Weights of a small masked image model: activation relu, adamw at rate 0.0038.
Rows from block 4 of a small masked image model, named by matrix and row number. Each number is 200 + 40 x the weight over its row's rms, rounded and kept within 0 to 999. All counts start at 0. After the name is the row's rms in percent of the matrix's.
Before each channel's rows are labels from the 100 images, of 14976, where the channel reaches its highest value: "top examples" is what is common among them. Only what is clearly more common there than usual is listed. The data: retinal OCT scans (Kermany 2017). In brackets: how many of the 100.
# c30: last pointwise conv (model.blocks.4.c3.0.weight, 240x240x1x1, standardized in use), inputs 180-239

top examples: finding: diabetic macular edema (30)
c30.51,106,164,187,240,226,247,201,163,225,177,285,230,142,152,248,95,207,174,210,249,121,163,220,197,203,210,209,265,285,249,230,159,125,211,197,205,102,261,196,156,301,199,198,261,267,238,172,232,193,255,187,194,219,166,181,128,246,241,253,163,202

top examples: finding: choroidal neovascularization (66)
c30.192,097,169,153,250,210,162,290,161,169,203,156,133,220,207,118,239,278,253,209,180,181,217,235,189,109,171,251,124,156,78,290,197,221,210,245,206,212,195,184,156,194,202,195,224,248,195,200,222,187,199,255,176,246,271,185,219,199,229,293,211,137

top examples: finding: diabetic macular edema (28)
c30.142,105,201,195,158,238,212,194,241,265,212,210,169,127,133,110,208,155,173,213,267,194,178,246,221,202,246,230,180,224,257,194,237,89,246,183,191,187,223,241,161,218,165,244,238,268,263,146,194,273,238,88,210,246,232,132,230,238,186,205,128,181

top examples: finding: diabetic macular edema (36)
c30.237,102,248,163,181,187,160,233,215,178,229,180,203,123,225,162,220,252,252,214,211,142,201,200,232,200,214,261,179,182,127,310,222,223,243,190,222,185,201,100,170,144,261,181,226,264,168,178,222,149,175,249,166,171,190,133,153,205,282,278,179,107

top examples: finding: diabetic macular edema (32)
c30.100,094,98,94,141,170,154,248,261,180,222,230,182,111,222,229,204,235,197,163,245,226,182,202,292,291,227,144,261,204,160,217,244,262,298,211,211,215,224,74,223,221,251,158,234,270,191,249,144,170,183,212,100,121,181,210,162,182,300,234,187,142

top examples: finding: diabetic macular edema (30)
c30.208,102,192,164,239,161,261,237,159,181,224,159,143,174,172,152,273,119,201,245,161,293,200,250,142,265,129,165,202,332,152,221,163,176,179,222,170,162,193,251,195,188,153,248,218,188,186,228,259,235,177,195,205,209,106,229,217,219,122,160,200,190

top examples: finding: choroidal neovascularization (62)
c30.174,103,194,198,128,182,226,192,161,254,207,179,206,110,224,176,145,245,213,219,229,167,227,236,210,213,182,235,248,202,193,243,244,182,206,118,211,215,222,196,214,228,167,173,177,223,227,188,237,217,250,207,170,269,209,236,209,179,207,249,151,168

top examples: finding: diabetic macular edema (43)
c30.9,104,193,210,191,182,273,237,185,252,243,151,230,171,156,178,215,211,229,176,208,168,227,211,277,250,147,240,251,246,210,301,179,158,209,130,195,243,199,194,185,191,190,185,227,226,207,192,250,163,228,256,189,228,193,186,173,216,199,265,196,208

top examples: finding: diabetic macular edema (38)
c30.44,101,187,140,164,195,243,243,159,122,242,346,182,204,207,176,296,242,211,172,226,265,166,129,192,197,211,186,210,265,191,265,146,226,253,260,190,178,225,197,187,159,195,276,200,208,202,186,241,192,168,171,206,165,160,223,150,180,148,190,184,174

top examples: finding: normal (86)
c30.14,097,223,194,177,143,166,252,156,133,259,183,240,168,171,272,174,245,220,218,210,224,134,230,164,173,156,153,186,207,177,222,204,244,217,227,349,170,180,189,294,185,304,182,191,194,160,323,294,136,219,129,199,195,249,257,285,141,123,113,204,186

top examples: finding: choroidal neovascularization (62)
c30.30,098,125,176,163,98,264,220,179,159,203,191,166,157,293,246,244,160,229,141,233,214,247,187,250,245,148,132,248,248,287,229,152,241,237,187,139,170,182,215,209,93,166,227,242,153,217,228,286,144,177,105,161,160,143,149,219,202,184,210,162,231

top examples: finding: choroidal neovascularization (69)
c30.178,100,181,207,127,183,223,182,158,249,202,177,244,133,211,173,143,248,208,207,221,178,224,234,181,213,180,228,239,208,203,240,236,200,205,136,220,229,226,230,215,230,172,177,204,228,227,194,244,207,234,206,166,270,206,236,216,169,211,242,156,190

top examples: finding: choroidal neovascularization (66)
c30.119,095,208,225,190,252,145,236,119,222,173,245,275,210,163,86,197,190,220,213,179,195,204,290,140,161,210,236,137,225,197,149,162,199,208,159,214,264,229,227,165,179,111,195,233,235,213,214,199,153,201,277,158,251,208,206,251,188,189,190,176,197

top examples: finding: choroidal neovascularization (77)
c30.198,095,155,230,181,136,292,186,205,227,122,190,199,185,226,262,182,237,228,240,219,186,253,188,243,250,183,289,229,186,234,218,166,180,178,159,92,193,207,219,207,214,150,185,185,249,221,183,128,188,178,240,155,228,159,230,166,155,195,201,182,160

top examples: finding: diabetic macular edema (33)
c30.41,101,104,187,139,203,173,244,164,192,135,127,198,260,271,211,130,216,159,155,198,186,158,310,243,222,223,111,197,220,149,180,218,192,219,263,233,196,213,209,211,204,243,127,187,208,223,206,155,244,156,130,196,219,192,249,196,183,224,205,180,215

top examples: finding: diabetic macular edema (36)
c30.52,115,169,186,234,199,183,183,230,187,184,197,174,235,189,202,159,263,214,191,150,167,201,127,249,171,196,214,162,248,227,243,250,179,249,227,243,119,226,208,172,305,168,93,231,183,201,215,191,224,237,210,195,177,200,249,229,235,242,222,145,187

top examples: finding: choroidal neovascularization (72)
c30.16,104,227,175,213,186,184,288,232,209,244,213,261,205,195,189,247,210,222,204,245,262,169,227,198,269,181,214,221,144,185,196,167,249,248,189,217,265,184,196,304,134,357,241,170,234,188,251,207,136,180,198,162,124,231,224,207,95,213,235,219,147

top examples: finding: diabetic macular edema (51)
c30.167,104,216,179,148,273,286,138,262,126,253,196,112,113,177,231,275,176,166,238,185,242,187,193,197,230,189,191,228,254,176,222,246,176,245,250,250,129,251,254,227,276,186,260,234,156,198,225,230,217,237,180,188,257,249,196,277,216,224,191,176,202

top examples: finding: choroidal neovascularization (69)
c30.145,100,171,96,183,204,209,179,183,98,259,130,97,185,182,132,252,289,257,235,161,209,215,220,154,92,156,261,80,190,73,311,181,225,151,198,244,224,188,189,183,201,234,221,202,196,203,196,253,202,237,234,211,265,258,246,208,201,168,145,135,196

top examples: finding: normal (86)
c30.2,096,216,182,183,234,132,241,147,224,142,221,296,154,242,191,170,178,258,152,233,147,202,231,217,109,207,247,77,260,165,133,142,167,253,204,222,231,201,264,158,177,217,169,270,214,191,211,182,153,147,167,189,169,202,215,215,224,297,301,56,192

top examples: finding: diabetic macular edema (30)
c30.55,100,165,208,178,214,209,227,236,178,223,222,180,140,173,300,261,268,188,165,238,229,138,148,222,214,209,205,236,220,193,267,217,205,266,259,276,178,281,158,244,244,163,220,178,266,182,306,230,191,178,216,170,211,197,213,286,153,206,183,209,223