A small masked image model, trained from scratch.
Model: 2.46M parameters, 32-pixel images, arch res2net, norm groupnorm, depths [2, 3, 3], widths [160, 240, 352].
Data: trained on retinal OCT scans (Kermany 2017), 24607 training examples, 104.0 epochs.
Rows from block 4 of a small masked image model, named by matrix and row number. Each number is 50 + 15 x the weight over its row's rms, rounded and kept within 0 to 99. All counts start at 0.
After each channel's rows are labels from the 100 images, of 14976, where the channel reaches its highest value: "top examples" is what is common among them. Only what is clearly more common there than usual is listed. The data: retinal OCT scans (Kermany 2017).
# c30: last pointwise conv (model.blocks.4.c3.0.weight, 240x240x1x1, standardized in use), inputs 60-119

c30.16:50 34 39 68 61 29 61 42 52 66 32 49 62 45 57 43 62 55 66 42 55 25 53 58 66 56 78 11 46 64 74 38 61 07 64 65 67 65 48 17 55 37 25 39 59 65 59 71 38 48 43 21 56 43 00 52 39 47 37 53
top examples: finding: choroidal neovascularization

c30.14:44 44 25 51 54 29 51 40 77 60 56 37 34 33 66 84 19 48 54 37 49 32 48 61 73 40 21 54 52 59 62 59 41 57 66 61 52 45 65 37 45 38 48 64 59 65 29 73 62 60 39 42 60 50 56 38 48 78 43 61
top examples: finding: normal

c30.41:45 26 29 61 40 30 60 46 48 43 70 56 29 68 50 67 44 54 64 53 69 46 50 51 34 69 69 52 37 76 86 29 41 33 73 62 52 52 63 69 35 53 34 62 68 57 66 50 28 51 61 29 74 47 52 77 46 67 46 37
top examples: finding: diabetic macular edema

c30.174:55 62 43 42 31 21 46 17 80 60 67 44 69 69 64 42 27 38 36 20 39 31 70 55 30 87 40 26 74 78 60 48 80 34 37 32 64 63 40 37 46 60 34 22 33 96 75 63 49 68 34 44 34 54 49 66 45 39 40 36
top examples: finding: choroidal neovascularization

c30.192:56 43 53 42 60 43 37 58 58 52 46 32 56 63 12 37 48 47 37 68 63 34 53 79 72 68 74 67 62 52 40 27 38 83 67 48 23 41 53 16 48 31 60 73 58 64 64 54 58 50 47 60 61 57 34 59 76 42 42 40
top examples: finding: choroidal neovascularization

c30.198:33 28 49 33 36 45 49 35 80 47 45 59 65 48 41 39 56 38 68 31 30 59 50 76 35 99 54 55 47 51 44 46 75 37 46 24 56 60 41 50 35 62 59 01 43 57 71 68 48 66 58 27 52 54 48 65 37 23 55 27
top examples: finding: choroidal neovascularization

c30.237:38 83 43 51 58 37 35 49 36 36 67 61 52 56 64 75 57 45 47 32 33 61 84 53 59 69 39 65 64 61 28 69 47 65 44 57 33 39 52 35 51 51 73 53 35 60 41 51 47 39 28 46 42 74 58 28 45 59 50 67
top examples: finding: diabetic macular edema

c30.30:46 57 38 71 54 48 57 72 80 40 55 51 65 71 62 72 53 46 74 38 43 49 67 73 63 61 21 40 46 64 44 63 64 35 42 51 57 63 46 46 54 44 67 48 35 46 53 54 33 57 49 52 34 53 58 80 49 36 55 33
top examples: finding: choroidal neovascularization

c30.145:51 54 60 65 62 56 61 55 60 47 54 31 41 32 25 30 41 53 37 68 54 45 58 70 63 66 57 64 55 27 60 47 24 95 58 58 30 20 37 42 59 39 63 73 61 47 58 69 48 42 47 68 70 69 52 57 51 31 53 28
top examples: finding: choroidal neovascularization

c30.119:53 58 51 36 57 37 49 47 35 54 40 24 35 54 36 54 59 30 51 58 39 39 69 66 48 68 69 53 48 43 42 43 72 26 49 52 55 46 58 37 34 32 59 33 45 48 60 19 45 38 25 55 37 62 32 51 61 46 43 44
top examples: finding: choroidal neovascularization

c30.55:59 46 41 48 47 61 28 57 64 51 36 42 51 44 61 68 16 60 59 38 56 40 49 88 45 73 25 51 77 20 49 52 53 77 40 45 58 59 42 39 29 54 65 31 40 39 46 55 70 69 50 76 40 38 50 55 57 61 52 43
top examples: finding: diabetic macular edema

c30.131:63 40 42 71 55 33 62 28 53 13 63 58 45 54 59 47 54 63 38 44 61 54 50 56 55 70 77 41 45 60 64 46 64 23 56 32 58 47 46 43 29 51 45 08 33 64 79 41 67 54 55 74 54 60 64 88 71 54 53 53
top examples: finding: diabetic macular edema

c30.178:56 64 43 47 39 25 47 27 83 54 69 48 73 67 72 39 29 40 42 26 37 36 73 59 34 86 41 26 72 78 60 44 82 39 45 34 62 64 32 33 47 49 42 26 28 99 76 57 43 50 34 55 34 57 53 71 49 40 32 32
top examples: finding: choroidal neovascularization

c30.4:53 36 38 51 48 39 44 47 74 60 62 40 52 73 45 33 25 44 24 54 50 25 44 77 58 89 25 36 52 57 67 25 65 60 62 36 53 47 66 38 14 63 14 43 52 65 72 60 67 63 41 37 23 62 46 91 82 47 49 66
top examples: finding: diabetic macular edema

c30.0:57 60 60 55 46 63 50 62 82 36 62 61 74 80 40 23 45 42 30 46 43 33 47 75 46 72 30 28 55 55 56 47 88 68 60 17 64 61 25 29 10 56 47 23 11 76 55 43 78 54 51 76 22 62 42 99 97 40 30 49
top examples: finding: choroidal neovascularization

c30.175:59 61 48 50 55 39 44 42 83 47 59 55 73 55 80 34 43 48 49 46 37 62 74 61 37 80 48 26 56 72 58 42 76 44 51 41 57 61 33 29 46 31 48 33 25 99 73 41 48 33 33 73 42 60 54 81 63 37 29 25
top examples: finding: choroidal neovascularization

c30.8:57 54 57 62 51 54 47 62 88 36 66 44 65 80 43 30 38 48 28 48 40 25 46 79 49 78 26 36 57 58 69 44 78 67 59 21 60 58 33 28 14 50 42 30 16 82 67 49 76 51 45 69 25 69 45 99 94 33 35 44
top examples: finding: choroidal neovascularization

c30.5:48 34 42 61 50 33 45 44 77 54 64 22 40 68 46 36 21 50 27 53 46 21 40 75 61 88 27 46 54 60 73 27 54 55 53 38 49 44 72 39 25 54 16 47 51 69 75 60 66 61 40 36 34 66 46 95 75 44 61 55
top examples: finding: diabetic macular edema

c30.128:45 47 66 57 60 42 50 36 54 38 66 38 78 43 89 65 72 52 79 41 53 60 75 52 72 43 74 47 69 57 53 48 53 25 68 39 61 67 42 61 74 54 53 61 49 62 67 56 71 25 26 70 60 67 54 35 57 68 66 61
top examples: finding: choroidal neovascularization

c30.111:52 49 57 62 65 57 44 63 60 61 36 44 50 57 27 36 66 60 54 77 63 65 56 61 81 55 66 55 50 44 40 49 64 60 85 48 33 54 54 41 47 53 62 65 62 50 65 38 51 55 44 58 49 47 38 48 68 44 66 44
top examples: finding: diabetic macular edema

c30.205:52 65 42 32 47 26 35 68 42 43 55 69 62 66 61 70 64 51 51 87 64 54 44 50 43 60 58 37 52 58 21 53 41 49 47 50 62 68 30 32 59 53 83 46 40 35 57 47 54 64 63 51 39 49 45 84 67 43 37 62
top examples: finding: diabetic macular edema

c30.2:37 51 19 81 71 35 33 64 50 47 80 43 61 67 51 47 55 26 38 53 56 69 41 31 39 48 40 88 16 47 66 71 57 66 54 65 59 49 63 60 44 75 55 34 20 68 41 27 23 58 58 34 53 80 75 44 53 75 64 61
top examples: finding: normal

c30.182:44 62 52 46 61 26 60 39 59 61 44 28 71 35 35 45 42 21 38 52 43 55 43 57 36 54 48 72 25 65 76 42 56 46 61 45 45 69 61 46 46 50 52 56 61 48 46 63 42 43 58 57 76 53 18 47 40 64 52 32
top examples: finding: choroidal neovascularization

c30.201:51 54 20 63 62 43 55 40 55 66 71 58 65 56 73 37 37 41 71 48 59 69 64 61 89 62 54 47 45 51 47 44 44 19 55 40 63 52 46 46 49 51 39 49 42 59 51 45 43 53 38 40 40 63 50 59 48 31 54 33
top examples: finding: diabetic macular edema

c30.18:55 57 29 53 57 66 48 32 61 41 33 28 26 38 60 37 54 66 55 62 59 14 58 72 57 74 54 78 59 45 34 13 31 28 55 51 39 57 54 39 56 38 53 41 53 50 60 69 36 51 22 26 64 60 26 36 27 20 45 45
top examples: finding: choroidal neovascularization; finding: diabetic macular edema

c30.51:57 58 37 50 56 67 42 37 67 29 60 62 59 57 53 39 46 56 63 53 50 20 66 53 33 39 49 62 65 50 36 52 39 52 50 46 26 32 35 38 42 67 34 38 32 52 61 50 34 46 48 48 60 50 27 51 61 58 49 19
top examples: finding: diabetic macular edema

c30.1:50 47 46 43 45 31 53 44 40 29 26 40 39 55 43 35 27 20 48 39 51 50 52 58 82 61 46 46 61 34 61 53 19 45 57 52 41 37 38 36 46 46 33 64 15 48 30 65 48 69 43 39 47 51 40 23 46 45 33 42
top examples: finding: diabetic macular edema