Weights of a small masked image model: 32-pixel images, 40000 steps.
Rows from block 5, named by matrix and row number. Each number is 128 + 32 x the weight over its row's rms, rounded and kept within 0 to 255. All counts start at 0. Numbers have three digits each. After the name is the row's rms in percent of the matrix's.
# mid20: scale 3 3x3 conv (model.blocks.5.mid.2.0.weight, 88x88x3x3, standardized in use), inputs 20-23, a 3x3 kernel for each
mid20.0 102:124149159137156152085102107168188200135173153118140131150139155108128164122103130120107108073067056144152134
mid20.1 100:096100128132153100100104115071070094117164155132120142120163153093122178090121170135128124157161142122132151
mid20.2 101:147168175184155136120116119172175196129164144136130136121139096149127142142097109165136115097112102140148145
mid20.3 097:151190169129114122165192198133140137117145138197182193156122084133097098155155099157150133087144144149150141
mid20.4 101:139163160104085077143180187132119091055096078185171167142122095090113139128137110135147165125130117133137136
mid20.5 101:180197189180175172191138081140124159168179168133123114170156098193132088082129154152162101073103099133147127
mid20.6 099:111102108158166132071087087094100125136169153119105114072115148073123185134161200134100139195138127148145156
mid20.7 102:138155163169192203174117132124151156134140149073085048187135194222158089096146101141177104099130101152152125
mid20.8 102:164162170113097089128157130123110134139168152201191191081125087097082150094137224113104078192133113089088080
mid20.9 101:087058064079111070000090079094093096106136133170181171149171161000083189114127170130140147168133134094152138
mid20.10 100:119151142169149145159195194136138131160160148184175167088134130086132165143126119129117138153152114099103117
mid20.11 098:134134136140165192160143153086103090075105083054010002184147172186174138200203149139155165151144136173148145
mid20.12 094:103109123124138131067077091127131132133135133076077083117131140166143127134137148113135141134144136100099104
mid20.13 100:158152151100154166134101118083096076145137143080095107153165148097096089107124097139142163136131126106108145
mid20.14 094:111103107155114091110140142140140145156182158122123136129145123088092095076075104138127128067076076144178165
mid20.15 094:094080105098102108107130135098070083119117123161170163144146132129120124179161164108129125115115142085122123
mid20.16 098:115130139097094075136131109094076095147165148152131115137144077176121099118115145097096101096127121117135132
mid20.17 097:131127122156115088125118129142149162158172152122124143144141135100096088080095123138118125070076071148182178
mid20.18 105:159167150175127119157150165133139147132173156153141147115090131072085097090093130126096107097081090149168154
mid20.19 097:084071082103097084131178150099096090153181161131127122124137128105117097154137135098104116084118122120138127
mid20.20 095:125118123155111089121141147141141146153181155134139145137143112096084093079071109127115120067071062152174173
mid20.21 095:102102116112106112119132136106096102128123119146142131144124109142127108164158159116142126113122150095123126
mid20.22 101:112132138158174122129141119178180188114179157153125135089129133110167255151131157151129109182151152148143173
mid20.23 104:161167157130115132179126132179186182159135141093086118120111101177117071125121075168164121118179133142161102
mid20.24 097:142170164162129127146170185149142145155166145170123146146098087149127105172152102158158156096116134124125140
mid20.25 101:176188174163133142195152136149150158164164165166151170139133123159097094116096154147136108110106111131126110
mid20.26 103:157152132148147140176123110118111129138145147097087125120109087155099071136104093186213151106163124141157120
mid20.27 102:079058059036076084033039082097106090127134127091099097128106110058114107115130086143148163129176176140162172
mid20.28 102:180196177133123157201130093151162159149116164111109126149122123183113070135116121163194109111154137132158116
mid20.29 101:113091082091112118075089124088083092124125132082089101157136148076059065117140086145171167104149141127147162
mid20.30 099:180178168139139133172139115118120126171183182141106146153174101206137112091135191089119083132139114138169131
mid20.31 101:180202205160136132177115110172158163167151157080070082101061035217128052093114094122147088114170123139156113
mid20.32 105:131155151205150154189155146164171159153148135127105117095104107160133079128131097137119125110107102150145127
mid20.33 097:136169149141098116149199195112121111115126104155146128134148165127130149108153155121122183127139121131116106
mid20.34 096:151180167161135153157202219121137135113137133154129127122151141122110145163198168139142181114124104150118131
mid20.35 103:107135135103150126065097139118121137162174180122119129118110121064103159112111135107054090163094090143124144
mid20.36 101:091094066105145105063115104141142156132149134107074093060119138065139216137117132137094139194140117159147158
mid20.37 099:126147162151155197138097104099116133144142134076069034162152197215158081110154157122126110111081062165115105
mid20.38 101:122141126105073069139169152117109107085092075173184161114150135104108132091148155122132178074096111138125115
mid20.39 104:158177199132154157123137157156152142155161164099119132122166145104081132134120135100049087149087105178143131
mid20.40 100:145166153121073082164206193133130133104124131240218219108133065135149188146151151129113104136135133137122099
mid20.41 102:156156165150136148167169170144152146169134120119103093135168172125106118114096079125096109138092106166126111
mid20.42 099:110115102103076080133155147114099094105100096157166132128162169127131137122154167120129171118111111129123136
mid20.43 101:064057053069072038036089110118098119106112118128128139126122135028102166106100110148112163184146140158144177
mid20.44 097:164136161144159109105104148136114151131209144112084112129132137156154144116083060150118122121115179136119140
mid20.45 101:159168161133145149181138067119123135107105145110126136168142148192123086108144194135179112152179179120149113
mid20.46 097:149187182163137146149174196148150141145149124188153158133113081145139118186172098152149147112143132135134125
mid20.47 101:097106112123131151114080111108088104172170156140120077118124139173130066146124092101071142125143185152161197
mid20.48 098:102130139131118156123097094089088110168194154119105077091086124190115097127122133106097082111092104135104081
mid20.49 103:139163153114099096131171180121113097087123094170169154119117082115141148087140110118120135110127129133135140
mid20.50 104:178195171133113137203126110123141157132115150123129135162140133153103112121126129176175115127147142148154105
mid20.51 100:100093102154142096066109083115116130144155139128130127091133140049096141085143232119080136225123126119110127
mid20.52 100:120133138181152166100108124089095101128163116071060058117105121132097056173145089188190194123142109141119118
mid20.53 102:114121106145139121080139130180187192133154138155126157074122120071147255123137169156131133183105105148128132
mid20.54 100:112127131122141139154165145108087100101142106110141134073118173119118170158114093151175121144118138153142113
mid20.55 099:135127124179154097120122112132119153147198170126123121091144137061103183117133206105084101198094098121098113
mid20.56 103:129128134130187145085092139126134153171210198120128108068069144043125172113116108154105131143109149135105148
mid20.57 100:120103123101123116071077120113097109144192167173207166096103142060112118084089103143124120106051089137137134
mid20.58 104:127120126172162117110129150188181209136180161132113126067083129058136231173103098181127137129067081155130148
mid20.59 102:156153167205174132125140152150149201135194165151141151124112125079126193134118156187145126140108094128118141
mid20.60 103:213214213174192203147116151109123139166189183105103103129113141125067053106063037127120115153107151147078104
mid20.61 099:116123107146176149133160146096106096120154133125161128170189207091159201107140150127116104116094068111093088
mid20.62 098:166121151162205148113103147092073087162222182070060069130126130106162146162111050146118120150127159097088119
mid20.63 101:132116128194217141117134138122115152128198141135145133090112134059141210122130139164111109152116107138112142
mid20.64 099:110121119124157125096144131094097093140177146154189153134158198056152219143158161143108077123069071112095104
mid20.65 102:149154157172188150106146188117123138134191138130135100065080149076124198194165074197149145121078091170117099
mid20.66 103:132123130110146140066101137103099105155171169114115126150149172076106132107131164101084096166108102113120131
mid20.67 100:161150156174155128132120140123113155125206135060079119172134160159113146120113127189169154152122161144125108
mid20.68 102:079081087115117094055110105131136151120157137171135142068089107039133207143139131140106140167120139163145164
mid20.69 102:098093114124167124083116122129139158153186177108107090087098143051145183134127152141092131179124131124102130
mid20.70 102:096089088068096088031083119096088086119139149105129117144134157045109155071133139146137147152116136127129153
mid20.71 101:161142152133177147098139156138141142144174125136132123087133164061118163141125111124101128152101118120092110
mid20.72 103:154179175173169154148166172172167179147184152168146138117135121109137222183130115172160146120122105147133115
mid20.73 097:158137159125132109094096148149139154126212146070055099128113143124118123153160086139101136156116183133105123
mid20.74 102:107118120081093077054109146127130142136170139160177179079096115030120211106137137137109121134092110135130138
mid20.75 103:097094092097126101039090126105114108146163149130131117095108156032150189090154132147098130140106148141135141
mid20.76 098:134140132132170168147152152086089080117133122112130099165175189133158162120149147118109106122108093126120103
mid20.77 098:137154131127096172130129150122150126128136131078091103127078120158175109150134078136174166107138120137171141
mid20.78 101:160168147143134133137131114146128146166176179144148147149136128169094091098097174144143118104106091138137141
mid20.79 101:122085087127124065095130125093114079135135131111140141186174118074075084136113065114141133124154164075112136
mid20.80 097:136120118145152111097088084132140119167161168082082110134153148126112085073174232105137120143131130124150115
mid20.81 096:122106107134173115069056093108111125116153133056064074094140167102136129165137142132130134133157155094092134
mid20.82 096:139134125121106123157151119132133135116135134122112132076057065145091049148153107100117130111150122142159125
mid20.83 097:143167161142114083155154125113108135155167152161137128137135082170109085122123146108113086112129106140148127
mid20.84 098:188197197121147186186145146125147139162161141054071047148126144203162084088138110095113105100114117139130103
mid20.85 102:120108101077054040136130134129096082075081055217222206138087063106075047133134103119130164098111130118132158
mid20.86 098:158174167155130103164124084160149158168181178137113102174155115224142142118136160125139103075108107140161139
mid20.87 096:142142149189200210179144151118130136138149130031000000151115134160165137169188113152166158115125119150151126