Weights of a small masked image model.
Model: 2.46M parameters, 32-pixel images, norm groupnorm.
Training: adamw at rate 0.0038, batches of 64.
Data: trained on retinal OCT scans (Kermany 2017), 24607 training examples, 104.0 epochs.
Rows from block 5 of a small masked image model, named by matrix and row number. Each number is 500 + 25 x the weight over its row's rms, rounded and kept within 0 to 999. All counts start at 0. Numbers have three digits each. After the name is the row's rms in percent of the matrix's.
After each channel's rows are labels from the 100 images, of 14976, where the channel reaches its highest value: "top examples" is what is common among them. Only what is clearly more common there than usual is listed. The data: retinal OCT scans (Kermany 2017). In brackets: how many of the 100, against the usual share in percent.
# c30: last pointwise conv (model.blocks.5.c3.0.weight, 352x352x1x1, standardized in use), inputs 0-58

c30.256 103:494500446505499506488515494490489505500488503493506503490491495494517477518502497495494496502495503501491500471500501483506496493529509510511486500499515521450504487455517505504
top examples: finding: diabetic macular edema (29 vs 11.7)

c30.212 102:507477519517509514542513509524537498517491514489497526491517510490517543513516544512489514511511533519490488535511510539535490489516507453483522526531488500551463547519566496539
top examples: finding: choroidal neovascularization (78 vs 29.4)

c30.128 091:491473489497492487499467492495484489496490487486493497490487495485472477476496537492484492493493496497490483456492493475531486489462488452484501456469433481457447469479502504466
top examples: finding: diabetic macular edema (32 vs 11.7)

c30.52 100:471517474466467501493564462471480470461526490528460486530474466528510500542469445466528466465468484467528536491468461482454531527485484487508482571497510513481510517471512504510
top examples: finding: normal (78 vs 51.6)

c30.181 109:502525474513504490510502499501497504504525496518520507537493505516496500503511456500526510518514514523529527474507521490461528529484466499519481536486496561442473473446425538480
top examples: finding: diabetic macular edema (44 vs 11.7)

c30.299 087:498512503497488519484538495501501483496588488573490505572508500575492478527495487498564492482495504500571559483490490472499577573487484476515487542514481537496440511491511520494
top examples: finding: normal (80 vs 51.6)

c30.9 108:457525452478463474438494467494449456471488468486443462487459465486504496484474540464487464476460474476488483444468456495533485487542532500447512496518523502508527453507487494487
top examples: finding: diabetic macular edema (36 vs 11.7)

c30.80 106:474499488453476470471487471491461432459492490493432460490457466497503532509466483471495464481475468452494490517454447532482492494504524546481517509504516494500489491529493515483
top examples: finding: choroidal neovascularization (69 vs 29.4)

c30.346 109:524508535501489492540472499504533507499515486512506492515538502510521537491493498502514505496514524496514511522494506495502513515537488498520489458526494511485536489520497499515
top examples: finding: choroidal neovascularization (75 vs 29.4)

c30.73 096:480527486488485539469529497509507470499495525498477525495515499501511490536503485518497487512499502495493502509499491491491498493502475493505479538472479491527489480497511499496
top examples: finding: diabetic macular edema (31 vs 11.7)

c30.159 099:487501521471482476529485479467485494482494496499495476493465472499499474467474508476502479483476455471497500531485476538504499498570551531483489500465579479518534505535542484577
top examples: finding: diabetic macular edema (31 vs 11.7)

c30.72 112:508467497489467459496481477481496500467498490502493468497502481502500502493455536459505482481481494474503499499474487506523502504443512505499536463462482476515461507522512489453
top examples: finding: choroidal neovascularization (69 vs 29.4)

c30.223 097:489495457499501490475477497486479506500476493478503501468487497479451467470500541496482501501498492500478474450499502438531476477470494465448524443499430479458455492474503508466
top examples: finding: diabetic macular edema (30 vs 11.7)

c30.340 101:485484447488500496452521490493472503491483497489488511479477490492486452506496566491495498506490490490491493495499491479554493493508520520459542470481496470489458506504509465473
top examples: finding: diabetic macular edema (30 vs 11.7)

c30.89 115:497512490504487482498491500516487471516520491516500482521484503516532481488507491499522506501515506517529518491494506505458523525517469536521491518514497546505471461488469531460
top examples: finding: diabetic macular edema (28 vs 11.7)

c30.289 087:488447494488474516474546481470479456478516464514472504520483484514521495544487471481509473478476490480512520465482481488486514511440467464540470594471464544483399495477502497436
top examples: finding: normal (80 vs 51.6)

c30.17 108:512528526506508566537522514512526516494494525495525532490543518496531518525500495538499515502528503502494497539519524503512497499580512459484499484517520483497544516524533494529
top examples: finding: diabetic macular edema (29 vs 11.7)

c30.71 111:515496519497500478505464513486510482495505499506495464503476505508502512477486490506507511491513484489506506519490497528485507506494534507492500519471517498495500466506496474501
top examples: finding: choroidal neovascularization (63 vs 29.4)

c30.12 112:466548473479452454474490455510459458467488461487451458488481456487510516483471550445488453470452487477489485446459455499547486489536540502459512496536526500497518451503494516498
top examples: finding: diabetic macular edema (30 vs 11.7)

c30.45 093:454500466449458512478583455472466459459519495522446494522461454524514500559456442459518452457454464449519530497461447480453525519478484487514479611494498527485491526471522523506
top examples: finding: normal (82 vs 51.6)

c30.69 107:522511523496494482539479493490498529484498488499523452496502481498479525479476518495505503494491471495504498515489503544516501505480525515483502441478502479446500518486475531521
top examples: finding: choroidal neovascularization (60 vs 29.4)

c30.44 100:482464491507509509480514508492515508508479503475508489481507509476481511499509514508468509508509516508471482462509508518523475471513516489458459480435496471518480490523465423484
top examples: finding: normal (84 vs 51.6)

c30.83 094:509473503511508497494468509487501506507506476501520489507496509497506499487504507507505511493510495512509503486507508504502504508494515512534507487502502516468526497482473482489
top examples: finding: choroidal neovascularization (60 vs 29.4)

c30.66 117:533495555511510514558496515492547521511515510515511521515522517514525549510498496518512515483517510507512510547510511535494511513481502475510499510493509501511488508517504470524
top examples: finding: choroidal neovascularization (61 vs 29.4)

c30.247 104:518536518503493504520495486588531504493508504507504515510531487506582537519503483495511493505497558506509512532499501535464511510485492526485511461534502489525515485529496506511
top examples: finding: diabetic macular edema (29 vs 11.7)

c30.243 091:468491467468484525474656479495461483464510503516460496511472474519493479579481455484516474490480472468512530478488472496459521513512470502483456587496488526502486518491499517499
top examples: finding: normal (78 vs 51.6)

c30.261 103:487491511504506503511489505464499506503453497441506501457493505441522534507506537506438506507505504506443452519506506520539447442494509512531552522533442451524499546559539496482
top examples: finding: choroidal neovascularization (72 vs 29.4)

c30.191 096:508511513501494497533482498524529488499474474471491531467533499471536528519501567500477496499496533497473461487496494479577472472496484452491536533535458444509487536477541445524
top examples: finding: diabetic macular edema (28 vs 11.7)

c30.302 101:491527436498502499482502501515480503499495499495504507492497499493509525527501535501498499502499508495497491448502498498534495498542509464484540438490503493487521524556476470509
top examples: finding: diabetic macular edema (35 vs 11.7)

c30.99 114:500512463502503499476490496468483515498511498509512509513497490507524479488500463495509499508491499500513513486505501439480511513486485543551477520510515516531494487477542526530
top examples: finding: diabetic macular edema (34 vs 11.7)

c30.292 082:483470495487476523480563482498511471487561490556483513562521487563500472549484486483548472468478520482550567487481480463504564552458480482527495585508467535479418517504504515494
top examples: finding: normal (81 vs 51.6)